From a checkpoint of a small contrastive image-text model.
Training: soap at rate 0.0051, 13200 steps, batches of 256.
Rows from block 7 of the image encoder of a small contrastive image-text model, named by matrix and row number. Rows with one number belong to one channel. Each number is 128 + 32 x the weight over its row's rms, rounded and kept within 0 to 255. All counts start at 0. Numbers have three digits each.
After each channel's rows are labels from the 100 images, of 14848, where the channel reaches its highest value: "top examples" is what is common among them. Only what is clearly more common there than usual is listed. The data: regions of photos with short descriptions (Visual Genome). In brackets: how many of the 100, against the usual share in percent.
# convs0: expand pointwise conv (encoder.blocks.7.convs.0.weight, 192x48x1x1), inputs 0-47
# convs1: depthwise 5x5 conv (encoder.blocks.7.convs.1.weight, 192x1x5x5, trained with AdamW), a 5x5 kernel
# convs2: project pointwise conv (encoder.blocks.7.convs.2.weight, 48x192x1x1, transposed), outputs 0-47

convs0.139:128105128168128128177163128038128128098118128116128087128128128128128148063067128061128139094128128128199128128128046128128128128071128186128128
convs1.139:179164187149126139159169176139117184197161140115121177120140137121134135142
convs2.139:128128128128128128105216128105128128211128128128128128061152128128128128153128128128128128128128128128213128186213128197113175128165128166128128
top examples: text has "elephant" (44 vs 1.2)

convs0.14:128128128128054128241121128128128128128128128128179197090128128128128128215128128186128128128128171128128128128166128128128163176128128128192128
convs1.14:169094092159133157118092147143159096100159116150101107153088197129133174074
convs2.14:207128128166128128184137085128128128061081128128128128128128128128128128128192203128128128128128128128128128206128128128128128128128128128128010
top examples: text has "man" (25 vs 8.3)

convs0.16:128128095092162128148128058004128078128085128128128153144128191085169128184128128128128128170128128128128128128128171061128154145128128128128128
convs1.16:105091120067085105092136146095064090142101103115099156145092113116146133068
convs2.16:074070128138128128128085128078128070128094128058128128128052075082128100128111128128128180128128128128128128198128051092128128128077128128128128
top examples: text has "man" (26 vs 8.3)

convs0.44:128128128128182069128128128055128128128128128128128128128128128203128128124072168070128155128128128128238158128177073069128102128128128128103128
convs1.44:128095115112104111103121123098098132160127060105138177165100108125190201113
convs2.44:128128128128128055128128099128052128128074039128128093077128126128128150128128064128060128128153128128067128186128128128179128073128128128128128
top examples: text has "man" (31 vs 8.3); text has "blue" (26 vs 5.3)

convs0.24:128050216128095128128128128128128128064075128128128128160220128146128128128043128128128128128128128128128128128128128046128128128128128128068124
convs1.24:091094176192157164125176200145144120146185139134098118110138143109133123101
convs2.24:126146216128166128128128084128128255128128128128157128128219128128128145128128128128128128128128074128128128128154107128172089078128082128128128
top examples: text has "man" (27 vs 8.3)

convs0.74:128128128128128128128106094128128099217168103128180128165128128128159128128128190128128189128067232128128128128128128128128128128057158186128128
convs1.74:115113115143141168091104131130120053067113102152079106114097121069085105111
convs2.74:128055128128128128128128128071128031128128153128128128165128128128128128176128128031128128128128128054128187128128128128128077128183128181128128
top examples: text has "man" (28 vs 8.3)

convs0.11:080130128128128128128170192128033156128128128146128128163140128209092128087128128128128128128128128128128195134095192128128080039128128126128128
convs1.11:129143217139152163122197139155178116171147133142096153160130141110136167122
convs2.11:128128128128128128128128211128128128128128128128128128128128128071128007128181194128108128191128160128204128128151128161128128167128147178128128
top examples: text has "red" (37 vs 4.1); text has "sign" (31 vs 1.8)

convs0.116:128128128128053128128104128074128128128128128128128128188128037128160128128128128128128128079128128128128128171128128033128190128217172128128128
convs1.116:131149171078165126151182088110137145122066133106108079115121065106087138139
convs2.116:128207128128180128128128128128043128128128162200088069128192128128073128128193114078128128128128099165148128128128128128128114086073128128128128
top examples: text has "man" (25 vs 8.3)

convs0.49:191128095079128128128128128128057053128128154101128128176077128128128199074095128128128128128128072128128188128171073128128128116128128190128128
convs1.49:186154158151157139153191146169143138159134171146136199127125121104072114116
convs2.49:128128128128128198128128128192128128128128128128128125128057128128205128128128128128128128128068128128128199128128128128128187128190128128128243
top examples: text has "clock" (32 vs 1)

convs0.6:110128128128128050165128128135128128128128160128128128093128068159128128128128211159128128128058128095097173128128128128180128128128225128201128
convs1.6:133110146132088142129119113160122156135171136119186118170106137209153202104
convs2.6:128077082128165181128128128083128128128128211128075074128128154128128175109128161082054177176128128128150080128128152128128070128128128093128095
top examples: text has "sky" (65 vs 1.8); text has "blue" (44 vs 5.3); text has "clouds" (26 vs 0.6)

convs0.75:128159128128166128128128099128128158128128128072128128128060128128128063128128128128094128000128128128107128128231128128128128128128128128177128
convs1.75:140144120129147122110139145129104173236135107066088127077119144123135140155
convs2.75:090128128128186100128128128128196128128128255134128128128128128128128128128128128128239128128128128128128128155177128080128128128128191128128128
top examples: text has "man" (27 vs 8.3)

convs0.114:147128128128128128128128128128128053148081128128172133128128128128128160128128128191046128081128128020180128128091137164128128128128175128128056
convs1.114:113109113100120131103162114105122180160118122121183176097068092098095067156
convs2.114:128128128160128128128128128150128053075068062158092128128128206128128128128064128097128128128128128190128170128035128128128128128128151071128128
top examples: text has "white" (31 vs 11.3)

convs0.60:144128128128128128070151128128128160108150128128128097128128128204128128128128128038128128128182128004128128128128128128128038128128097128159128
convs1.60:108140147135132112132132110155114228171103106091198177110139110113117113144
convs2.60:097060128081035128128128133128076128128128128128128128167128040128159218128128128094128128100180169156098128128128128150128183128128128128128128
top examples: text has "red" (37 vs 4.1)

convs0.143:128176128079128128128128128128128128128128183128185034128128053128128128128128163128063173128128128128128097128128128034128128187128128128074142
convs1.143:105161136144118103140156153123129164243184148127132161126099155115148138117
convs2.143:177148128185128091128081128128044128128128193024128128128128128128128039128128128128128128194090128128128128128128128128128128128190128128128128
top examples: text has "sign" (42 vs 1.8); text has "red" (27 vs 4.1)

convs0.155:128128189128128171128190202170128060128128128128128128128128128128128128063128128128128128192128128063128174128069128128207128086128128084128128
convs1.155:152142141144144160176198154175172181161169165115114088105116110112110109142
convs2.155:128094128128128107128128148063176128163187128128128133153163080033128106128128128165128105084128128128185065092188152085128128130128128152128071
top examples: text has "sky" (42 vs 1.8); text has "blue" (26 vs 5.3)

convs0.78:128128128087128076066128128128128128128128128128128128128128203173128170128080128128086128128128128128128128168171215180128176153128128183128040
convs1.78:132127139144126159177213181161186157168182133127123150127124137121121125094
convs2.78:128128128128128128091103128128090128075128128128128128158128128202128128128128128031247128224128128128128128128128128128102084128128164128128128
top examples: text has "white" (42 vs 11.3)

convs0.96:128241128128128128229128128167186128128128128128128104128194128128128157128128128128128128128128128072128128239128128128128128128128128128128128
convs1.96:165108123152146138129122131131163180141192204101114109111072125091126105081
convs2.96:128128128128154128128202128092132128169072128128128075101128128128128128128128128128176128198128090101188167128128128128184128128128128103128005
top examples: text has "sky" (26 vs 1.8)

convs0.125:177128064128128079128128128128128128034128094128128128128128128128128085128243128128128128128168128128182192128107188128128128128128077128128128
convs1.125:189144136135145130143119137125147218162129148144137213139123102169140131103
convs2.125:128128128167128170160128128128128128128128128128168085128128062128128128128036128128128128128128135059128128115128128142096128128128128128177000
top examples: text has "sign" (29 vs 1.8)

convs0.135:128128128128126128128128167128128128128128018128128110230128128239128128166128128128128128128091128128205107128141128128173160128128128128128128
convs1.135:149149114142108119082064053085137120131094125143158159166161132118122148189
convs2.135:128128021128128128128128128128128200128128128128128045077128128128128128128128085097128128128128128128128128128128128128128128128229128128137228
top examples: text has "white" (29 vs 11.3)

convs0.126:128128128128128165128178129128128128052046128128174128128128122128192113128128128128128128047249128095128084128128128081128128128128128128128128
convs1.126:162156144137120107065085084181112114108159133141174160165115103103101094079
convs2.126:128128199032074128128128080128128053128227128128099158128175128128128128128128075128128128128128128128082128128128081128128128128071128128128128
top examples: text has "red" (30 vs 4.1)

convs0.145:128128128128128113128128128086152128128128128128128128128227128128176128128128128128128128128128170128128128233220128128147216128128128128128057
convs1.145:172138161168157147146165132158181186189147197120150148128124113116113108124
convs2.145:128128128128128128128206079128128128128050100128128128128128086235220090128128128128119128128128197128128128128128128128053128128124128128128128
top examples: text has "sky" (25 vs 1.8)

convs0.159:128128128128128066128128128128128128084128128156128132128128128128128157128128128128075128254128172128128128141128077128212128128128128128128234
convs1.159:120116140111107069115119083121178153185146144151137200168172108143163124153
convs2.159:128128128155128128203128128128070128128176128128128128056128128128128128128128128128128128076019128128038100096128150128128128048149128128128128
top examples: text has "sky" (57 vs 1.8); text has "blue" (37 vs 5.3)

convs0.110:128205128058128068207128128128128128128096128128128128101075128090128128128128183128066128128128128128128128128128082128128128196052113081128105
convs1.110:167156148147158154158138138122167187195176186160118106166135163125113112124
convs2.110:165128128103128128200128128128128128152128128128128128128128128049128128128128189128128128128128128128043128128128047059128128128128158165224090
top examples: text has "man" (25 vs 8.3)

convs0.144:066128128128128137128128128128128128128128076128128128173128211128055078116174087128158128128128128053234099128128128128128128128165128128084128
convs1.144:166144157127157133116112087131146189165149155142173159187172168151142164165
convs2.144:128128128128128128220128128128128128128070128128128128128076128128158165173128128128128128187128128128223128185050128128128062128192128128128128
top examples: text has "green" (32 vs 4.4)

convs0.123:128128128070128068128128128128128111128177128128128128128128179128188128128128128128128128128128128225218128128128128128128128081128128128011128
convs1.123:068110137139145078087104102115105168126154177110173136159144085121085081100
convs2.123:128128128128128128129128106128128128128128128128128128015128128128153128128203128229128128128106128128128192128128128128128128036194128128082128
top examples: text has "horse" (26 vs 1.5)

convs0.13:128128128103171149092152110102128128102128128128128133143128151128139128181085173128071128191128166128227177080162173128128128128186110072085128
convs1.13:121154137117106158155150115200156132162146143155157178132146139179204109160
convs2.13:128128027128128190128073128128128128128128128128128195128128092128106187239128124128128084098128128128074128128128128128128128128185128128128098
top examples: text has "man" (32 vs 8.3); text has "wearing" (25 vs 4.9)

convs0.165:128128128128128029128128182128077128133128128090189128128128119128128076128128128128088208128215128166128128128128175128128128052128128096128128
convs1.165:081083123098088070095092095089104080089118118133130142148135152131171134182
convs2.165:128157128128128166128128128128128128128128106128128128097128191128255128128128128128128128180201128128080128064042128128128128128159128128128128
top examples: text has "red" (28 vs 4.1)

convs0.128:128128128128041128255128128128128128128074128128128128081128128128128128210128128128128128128128067128128128200128128128179175128128128128128128
convs1.128:080120112128136114123147124143115143167112184151179232161151147132152125147
convs2.128:059174128201076128128128128152128097098128128158128128211128128128128065128128128128128182128128207128128128166128063128128128128128128055128128
top examples: text has "sky" (50 vs 1.8); text has "blue" (34 vs 5.3)

convs0.119:128128191067128099128128128128128128128128192128128128165128161128064128128020128154070128128128138065128063128128128128128128128128203128128110
convs1.119:203099146169139190072089139156159113116156138135151081139134091135097137119
convs2.119:128128128128106145128099128128128189128128128101128128188128058050128128128128128053128128128128128128128128169214126128128193114128207128128185
top examples: text has "man" (34 vs 8.3)

convs0.93:213082075128128128128157128128073128128142128077164128128090128128128052062128128128082128077128072061128105128167128099078128128128128128128128
convs1.93:095093114109125115124126122126110161146133147168129169145142151176231162173
convs2.93:128128128128181128128128128128128087128128045175128106128084128128128128128178128213128128128128113186128128128128195174080179062128128064128128
top examples: text has "green" (32 vs 4.4); text has "grass" (26 vs 1.4)

convs0.137:128128128128128249128128128128128128128128128128128128128128128128128220128070128128080128076069128122128161190128128128128128128116036103128128
convs1.137:138148120151196150146133119125148181176156149111140151134176110105068076084
convs2.137:128128128128128220128128105128211128128128128128081128128077128128103128128128109128128220128177128128128128128150128128128128215128128128176207
top examples: text has "sheep" (28 vs 0.7)

convs0.32:128128128128128128128128051069128071128128165058061128025128152104182128064128128128128128128165128128146080128128128128075128128128128128128128
convs1.32:153053125141132101111076100100153161202167149128130135128163087106095134119
convs2.32:128222128128128128128128141128128154053128128128179128128059128128128133128128128128128128212128128128191189128057128128128128047128137128128128
top examples: text has "sky" (30 vs 1.8)

convs0.17:183128128128090128147213206128128128128128086128128128128128128128128128128128152128128081074182056128128128185128128103236128128128128128128128
convs1.17:134126101100127139124121136169185110157123136161123214177175133141171138176
convs2.17:128084128128128128065128128173128128128128128128128128082128128128102128152128076228070102056128128099128128197069063157128130128147128090128128
top examples: text has "sky" (61 vs 1.8); text has "blue" (46 vs 5.3)

convs0.102:128059201128186128128128145128046128086128128128128128211128165128128128198128103128128172128128128128128176128128128089128128194128128128181128
convs1.102:100096124107113084125133120098087185191173068137161166155108095114149139117
convs2.102:128155128128128128081128177128153128170165128076120128128128128128078128128200043154128093196104128128128087128088128050128128128087194128128128
top examples: text has "man" (25 vs 8.3)

convs0.154:148186192071128087128128128093156128064128111128128149128128128128098128084177128104128128128128154128128128128128128080087187128128128059028099
convs1.154:190135176139164143165161155149158175187159163111146150119148109083105110108
convs2.154:128068093128194081174128128128128128128128128128244093128128128128128128128128168128199198091128128128199128128173128128108128103128128128128128
top examples: text has "sign" (25 vs 1.8)

convs0.10:128109128128128105128128128128128128151163128128128047128128161128128175128166128128128128031128128193075215128128158192162128128128128128058143
convs1.10:153161152130157160174196170130145164142142172090094076107117127155101118167
convs2.10:128116064128128074077128128158128128229171052128182092128202128128101128128128128128068128128128104128128128128128128062128087128128128128128128
top examples: text has "train" (43 vs 1.9)

convs0.131:091073128128128128082128083128128128107128128128047187161128128128183128180128128128128128128170128022128128128128083044128159128128128128128128
convs1.131:148121130128161172113103091161199093115106185189115119095171147127122098145
convs2.131:128184101128128128195144128182164128030128099128189156169128128128128128123185128128128038104128128166128128128128128128079128128128128067128128
top examples: text has "man" (39 vs 8.3)