config.toml
encoder_arch = "efficientnet"
model = "contrastive image-text model"
dataset = "regions of photos with short descriptions (Visual Genome)"
train_examples = 203450
image_size = 32
crop_scale_min = 0.7
horizontal_flip = true
translate = 0.06
tokenizer = "word"
vocab_size = 6471
loss = "sigmoid"
embed_dim = 256
encoder_norm = "batchnorm"
encoder_activation = "hardswish"
encoder_channel_attention = "eca"
encoder_depths = [2, 2, 4, 2]
encoder_kernel_size = 5
encoder_stem = "deep"
encoder_expansion = 4
encoder_widths = [16, 24, 48, 80]
text_encoder_causal = true
text_encoder_width = 128
text_encoder_layers = 8
text_encoder_norm = "layernorm"
text_encoder_norm_position = "pre"
text_encoder_activation = "gelu"
text_encoder_mlp_ratio = 4
text_encoder_head_dim = 64
text_encoder_fused_qkv = false
text_encoder_bias = "none"
text_encoder_qk_norm = false
text_encoder_parallel_block = true
text_encoder_inner_norm = false
text_encoder_positions = "rope"
init = "orthogonal"
residual_init = "none"
optimizer = "soap"
beta2 = 0.95
lr = 0.0051
beta1 = 0.95
shampoo_beta = 0.95
eps = 1e-08
precondition_frequency = 32
max_precond_dim = 512
one_sided = false
adamw_lr_other_params = 0.0023
grad_clip = 5.0
ema_decay = 0.99
magnitude_pruning = 0.7
steps = 13200
batch_size = 256
epochs = 16.6
lr_schedule = "cosine_restarts"
final_lr_fraction = 0
warmup_steps = 390
weight_decay = 0.02
adamw_weight_decay_other_params = 0.01
Rows from block 2 of the text encoder of a small contrastive image-text model, named by matrix and row number. Rows with one number belong to one neuron. Each number is 128 + 32 x the weight over its row's rms, rounded and kept within 0 to 255. All counts start at 0. Numbers have three digits each.
After each neuron's rows are labels from the 100 texts, of 14848, where the neuron reaches its highest value: "fires on" is the input token at the peak. Only what is clearly more common there than usual is listed. The data: regions of photos with short descriptions (Visual Genome).
# fc1: MLP up (text_encoder.blocks.2.mlp.fc1.weight, 512x128), inputs 0-127
# fc2: MLP down (text_encoder.blocks.2.mlp.fc2.weight, 128x512, transposed), outputs 0-127

fc1.274:128128128128128128128128255128227128128128128128128128033128128128128128128128068128128128128128128077128128128202128128128128128080128128128128128128128128128128128128170070128128128128128181019128112170128128047128128128128193128128128128089115128128128087019128128085128128128128173128128128128128128128128128128128128128128223189128128178128128128128128197163128128164128128052128
fc2.274:085128128058053112128128060086022128128128128141120128111128082128128128128128128128128128182128072190128116128128166202128128128128170128115078128087128128023128128128128128128128200058128128128128128128128128112128128207092128128128128163128128128128128128128128130128128128128128128128128128128128128128241128128128128128128128244128182128128128128179128128128196128128035143128128
fires on: "."; "on"; "wing"; "with"

fc1.62:128128162128071128128043128128128200177128128128115128087168145128036128128128128160128128128157128128128128128128128098098128128128128128128135128112128128128060115128128088071152128183128128128128185128079128128046128043128128095128079128128128080037128110165128128128179128128128128128191124222128128128173128074128128128181128128128091111128100094128128128196069128021160128128128
fc2.62:170128128128004083128128128128128128128128128128136084115072128128063149128093127128128128128079064176128128207073128128128128128179128093128128082128037212128128128128128128061128128128123194128128136144128128128128128128128128128128128172100128051106043128128085128128128128064128128128128188128128091128117128128088128104181048128128128058128107128128128199128128094119128128128170
fires on: "is"; "with"; "bus"; "headboard"

fc1.40:023179128128128128094128131128187128128128128128128128128128128053095128189088160128223170128128128185128128128128128128128128128128128128210128128128128128128128128128128128128128128098128128128194128128128128128128128128128128128128128128149128128128128072128074178128128128128128128082128128128000128128128146171128184128208218128128128128128128200082234128185128128128128128128128
fc2.40:081128128191128164128128128157128128211139128128155128128128128128128128128128069079128166128128075128038128136128128128128128082128128128084128138128100128113191180164203128096223128056128128128079098128128128128128050128128128137026128067177128128128128128128128096128128191185128182128128117128128128128128024128107128099220128076128128143128128153128128128128136099128128128128128
fires on: "is"

fc1.255:128128172128128144128030128128128128128096128128128128195128128128128128126128128189045128128128128087063128046128174128128132128166128128156100113128128128128128128128128128090128128128128212159128128128128083128128034128089128128128128128179128185082171128091128128068128128128128180082128128255042150128128161063128128128128187128128153128153128128128128054177128128128128170128128
fc2.255:128128128165050178128128149128147128048128128128128128134142128209190128128128247128128108128128128192128220128128128166128128128128128128128128128073102128128128128189128128128128128128128128128120128128128161128128128066128082128134128128128128128128128128128128198177117128128187128099128128128045128128128152128128128128128150128155128128242128071255087128128128143128128128128128
fires on: "is"

fc1.281:128128211128128072128241117128097128128128128185128062128128181076128128128085128128105154073128128128128118128128128128128128128128128063128063128128128128128061128128128128128128128128128155230128128128055168128128103197128156165128128128128207128128128044193128128071128128128128128160217128128128128128107128128128128128128128128128081128076128128128128130128128128128018128085128
fc2.281:128166128128128128128181187128128128144128016113128089131128043128128128128128084128128128128128128062178128128215128128128176128128137185175128128199128128128128232128075128128086128128128128128128157128128128128128128128128128075128128128128128128128128128128128211128128056061128047128196128186128189128128167070128161128128128128128128128098128157128128050155133128128066128128128
fires on: "shirt"; "pole"; "umbrella"

fc1.31:128128128128128128128128062128128035227128128128128128128067128128128128128094128128128128128214128086128128128128128128128128104128128128191128128121128128128087128128128128128084128181128128040128128128128128128128229128225128128128128128026095128128128128128128090128162128106128128128128128218128159128128164128128128128128136171061128186128009128149128128128128134128091060128104
fc2.31:128128128159044128128092128128156128128128122128128128128128128128184128183112092128128128128128128128128128102128128128168128128128128128249128060230128087128140128128059126103184128128147163000139146128128128177094033164095128128128128128128128128128128128128128128128128082128154128128128128128128128128158128128128128229057094077114128128128128128128128128225128128128128127128128
fires on: "and"; "on"

fc1.64:128128128128128128128165096232128115128066128128128128128128098128128191128128128128128128160128128243128173128048128128128128128128085128128128128128155128128128207188128128128128128128014128164128128128128193158056128128087128128212128173128128128128128128128128128128128128128128162128128128128128128128128128128171031128128128128011128128128128143166167128128128128128128030128128
fc2.64:163128128128128255128128128128128128142052128128128048128128128128128128128185149128128166128128128076128128128128128128163128128128128128128128046075118128112128128128128128027128128128128128141255128128128128255128128128128128190128128112128128128128181128128128128128128128070108128128128128082146128128128062128083128128143128128160128128128128128053128128086128128128084128128120
fires on: "potatoes"; "signal"

fc1.120:128108128128128150128128128187128128203166128136128128128128179128128128128019128147033128196071157128128128128128128128201128169189128128128216128128128128128128128060192128128128128128128202128128128128128128065128128128128128041128193128128128128128128128128129128095173128175128128076128224128128076128128128128064174128128154128128128128084128177128110128128128180128128128065128
fc2.120:128128128128109097128128128128128128128145178089128128128128128128128128056189128128147080173128172128128095128128128128215128128053128142128196145063128128169255128163128053128074128064106128128204133097128128156128128128128114163128128047158220128128128128169128183128128128178081128194128160128197168128128134128128128128090128128128128128128128128128128128070128175128108128135145
fires on: "is"; "with"

fc1.435:128128128128128128128128128206128128182061128128128128128128128128138128128175128128078062237042128128128128128128069128128128206128128128128128128128193074034128060128128128128128074128050128128128128128128105128100041187078128152128109128128128201128128128128128195128128128128128107160128191047128128128128128213128128128128128128128128128128128128128128128128128157128128128128193
fc2.435:128128128128128128128128215038128128128128128086128128128065210128128128128128128128128093128128128128128160135128128128128128128048127128128128051197128128081128127128128128128074099128128128091128128239198105128088128128128197128128118086128128128128128128128091128128128128128091215128128101128128174128128128234128084128128128128128200128012128128128128128128128128188165128128128
fires on: "cup"; "sauce"; "the"; "bowl"

fc1.257:128128102128169077128128128174203128128128128128128074079128128128128156128128128255128128129128095128128128128068128128128128092128155082128128128128128191159191128128128128128128128128128098128128128128128128128128128128110220169128128128128128194128157102128218181136128128128128128128128145110021128128085171128128210068128167128128128087162128128128064153129128128087161044073128
fc2.257:039174223104128128128084128180128116125128128128201128163128128128160193035128128128128063128133128110020128130075128128168128128128128128128128056128128128082128128128128128082128128128128128128048128128128128128128128128128184128128128128039128128128128176094149128128128128128128128128096128128128128103128128216128128128115128030118202128128159128128128128128043128087128128128128
fires on: "is"; "table"; "the"; "with"

fc1.465:128128161213128128128128128177155188174128128128187126158128128128128128128128128128128189128128128128128128128047128102128128128076128128147128147182128128128128128103209128227128128128174128171128128128228128074128128044128128200055088128080128128099128128071128128086205128128128128072128128065069100128165128128128128181128128128128167150128128128077128128128128128128062128128128
fc2.465:128128186128128238128128128128088208172128128128128128128150128128128128128181224128128128175155128128128212128128128128128128128128128128160128128099128128128128175128195182128128128128128128128128128159128128128128128154174023221128128128128128128128200068106128128128128128128086128128073128128128128066128128128128128051183101128128128006128128128128128128205128128128128142128128
fires on: "and"; "full"; "a"

fc1.422:128128128255128128128128128128128128128128128128084128074128128128128128128050128142128128103128128128128128128079128128040128128128044128128128128128088222128128183128128128128109128128152128128128128128128128106128128128128182087128128199128128128187128128115128128128249128071128128128164128128128128128128128128128128128128152128128128076128128255128128204128128074128128128128128
fc2.422:128128128128128128128128128128128128029128128128128128125128128108128128098133128128128128128128128191128128106205128192000118120139128046119128128128128128128149128189128128128128128128103128067071068128094128128128128136128128128167128128128128128187128126128128079232059128128196128128128128128052128189128128052176128128128128128128143201128193128128128147128128128128128193098128
fires on: "and"; "fire"; "all"; "legs"

fc1.323:090128128066162128167130128128128128128128128128128104128128128128061128065128177173128128128140128128202128128128118128128091136203153128128128128107143078128128118063128198020070128128128128061128128128128128128128128044128064128128016128128128128128128128128128163128128221128128193128128128128128128128086128157128125128128128128128128128182202128068128236126128128128128128128128
fc2.323:128128128153128184128128128128128128128128128128200128128128128128253093128150128128038128128059128128128128128128128128128191128128128128128110128128128128128128128128128190128214128128128128128128255128198128089128149128128128128128128128196128128128128174128128128200255128128128128128128128177128128128128128128128128128128128128128128039096190128128049128128128128128128128128128
fires on: "is"; "sun"; "sliced"

fc1.140:128128128128158128128130128128128149128208223090128128128075128092235128128128128128048128101128128128128128128128128216128128078128113212128126128128197128128128157128148128063128128128128128206128128128128128128128128057128224128128128128128180128185128128128128081076128190128128128085128173128128025128096108128128155128128172128058128151128128148128128128073128128128128128128128
fc2.140:128128128184128128128128136128197128128128128093128128128099128128128128241189128255128128128128209075128128128120128128128128162057128211141128128198128128172128128181128128137128128128128128058128128128128054128128128128128128196128128128083056128208128095128128128128128128128079079128128128128128128128085128128128128128035128128151128128132128128128128097128128128128128128214155
fires on: "."; "in"

fc1.234:128128128128128128033128184128063128128128128128128128128128069124128128128028048128128201128128128128128128128128171128095128128128128128128128128080128122128128128170128128242128128128128128089128128128128128128128128128128128128128128128128128124128128096128128054128128128128008128068128128128128184128128030128213175128216128128162128128131127128185128146128184128128202128128128
fc2.234:085128128128128128128181140128055175128128141128128128128128128073066128128126128128128128111128113128112128128128128128255082128128128128128128032128128128000128128128128128128128128215128128128128128128128128128128128128128128128081128128128128128128128128128128128128083128145214128143128132113095204211128128128128128128128128070128128128128128072128128203128128128128120055128031
fires on: "."; "on"; "of"; "in"

fc1.14:128219128157216064128128128070128128165128128128128213128021128101128128115128128128142128110128152166128128128128128128136128085181106128128128099128128025128128101150128128128189128108128128055153128128128128128198128128128155128097128128128107128128062074128145128128128105128128128128128128185128095128128128128167021178128128140061128128128128128128128197128128154148128128128227
fc2.14:171128128060128128128128128128128128128189128163128066128128128128128128128128128159128205128128095128128128128128128176079128185128128128128128128128183167128128220072128128128128196128128128128030128128176099128128204179164128128128128128185070128190128195128128180045128080128128128128158189022101128128128128128128128102200128128128140063128128128128128128128128090128128090128128
fires on: "."

fc1.7:128128128128128128128128176128109238128128188128128128183123128128128227128128113128128098128215128128128128128128109000128128128200128128128128128128128128128048199128106128128128096043128128128128128144149128128128128128128128128217128128128128128069128128128152137128128128128216128128128128051128128150180128128143128128159053128128128128128128086101128128128128128042128128110156
fc2.7:128128128128128224176128128190154151128128128128128182128183128102060154071051128128128128128128173102091130013128208128128088128111128119081187128179128149128128128128128128128099128128116174128128149128156128115128087128128128149128128128052128142128128177128086128128114199059128194128128128128128128128128164128196217128128065137128119128184128128128128128065128128079128128106128
fires on: "shirt"; "coat"; "jacket"; "uniform"

fc1.503:128086057223133128153128128128128128128128129128047116128128128077128153128072128088104128170128123128128128140128166128074128128128128050128128128128128128128128127128084128047128128103128008128128068128143128037128128128128128128128171128025128128128128128128071153128128128128076128128128092128118128182128127023187128128073128082128128187186128128117113128128128130128128158128128
fc2.503:128179158128100128128128128128128173128114128128211220161128128162128016128128104128128128128128128170128118128128084128128168179128083128128218128128159041128196140065128106167088128128128196128128128128128183128128128159207128128173128068128128128108128068128128128128121128128128128092128128128128128146128128128128157128128182075177128056128148128185128213128128128188128131126128
fires on: "and"

fc1.131:128128128128128128128128093128128097128113037156128083128128128194202128128128128128148128128208130128128128128128128128128128044128128128128221088094128128128128179128128202128128187195128128128128128077128128059128078108128128176128128159034108217128128128128064080128159155037128128128128128128184128128125128128128128128128170128128128128105042159128069128128128128128128085128128
fc2.131:128128149180180128128128128128128128128128101108128128128128193155220128128164165164066128128128000128128183128128128128128171128155128128128128128043128128128048128128128128128128183128128072128128128080128128097128128181178128128128128128192128128125128223128128066128128128128128128090128128128128076089041128128128128128039128128128128128128128224128128128073086128128128128128128
fires on: "and"; "all"

fc1.392:081184198142128128128136128128128128128128128128128128090128128110128128178128128102065128128128166080029148128128196128128128093128161128175090128128084120172128128128191128161128128201074128083128128128149128047128047103128128065128128128171128194128128128128128205128164128128093128128128128113031103185128042145128158128173065121128128128128128128128128128128128110108050128128128
fc2.392:128216128134128128202128128128128128141128128128164128128059128062192128128203128128128187128128050128128128128128056128128182128128122128128123169128128128128128128128128128128128163128128000128128128128128128177188128128246101069128128128128128128073130128128128128128128128059128128128128128128128128079107128128078128099045128128128128128087128128210206128128128128128128128128128
fires on: "is"; "."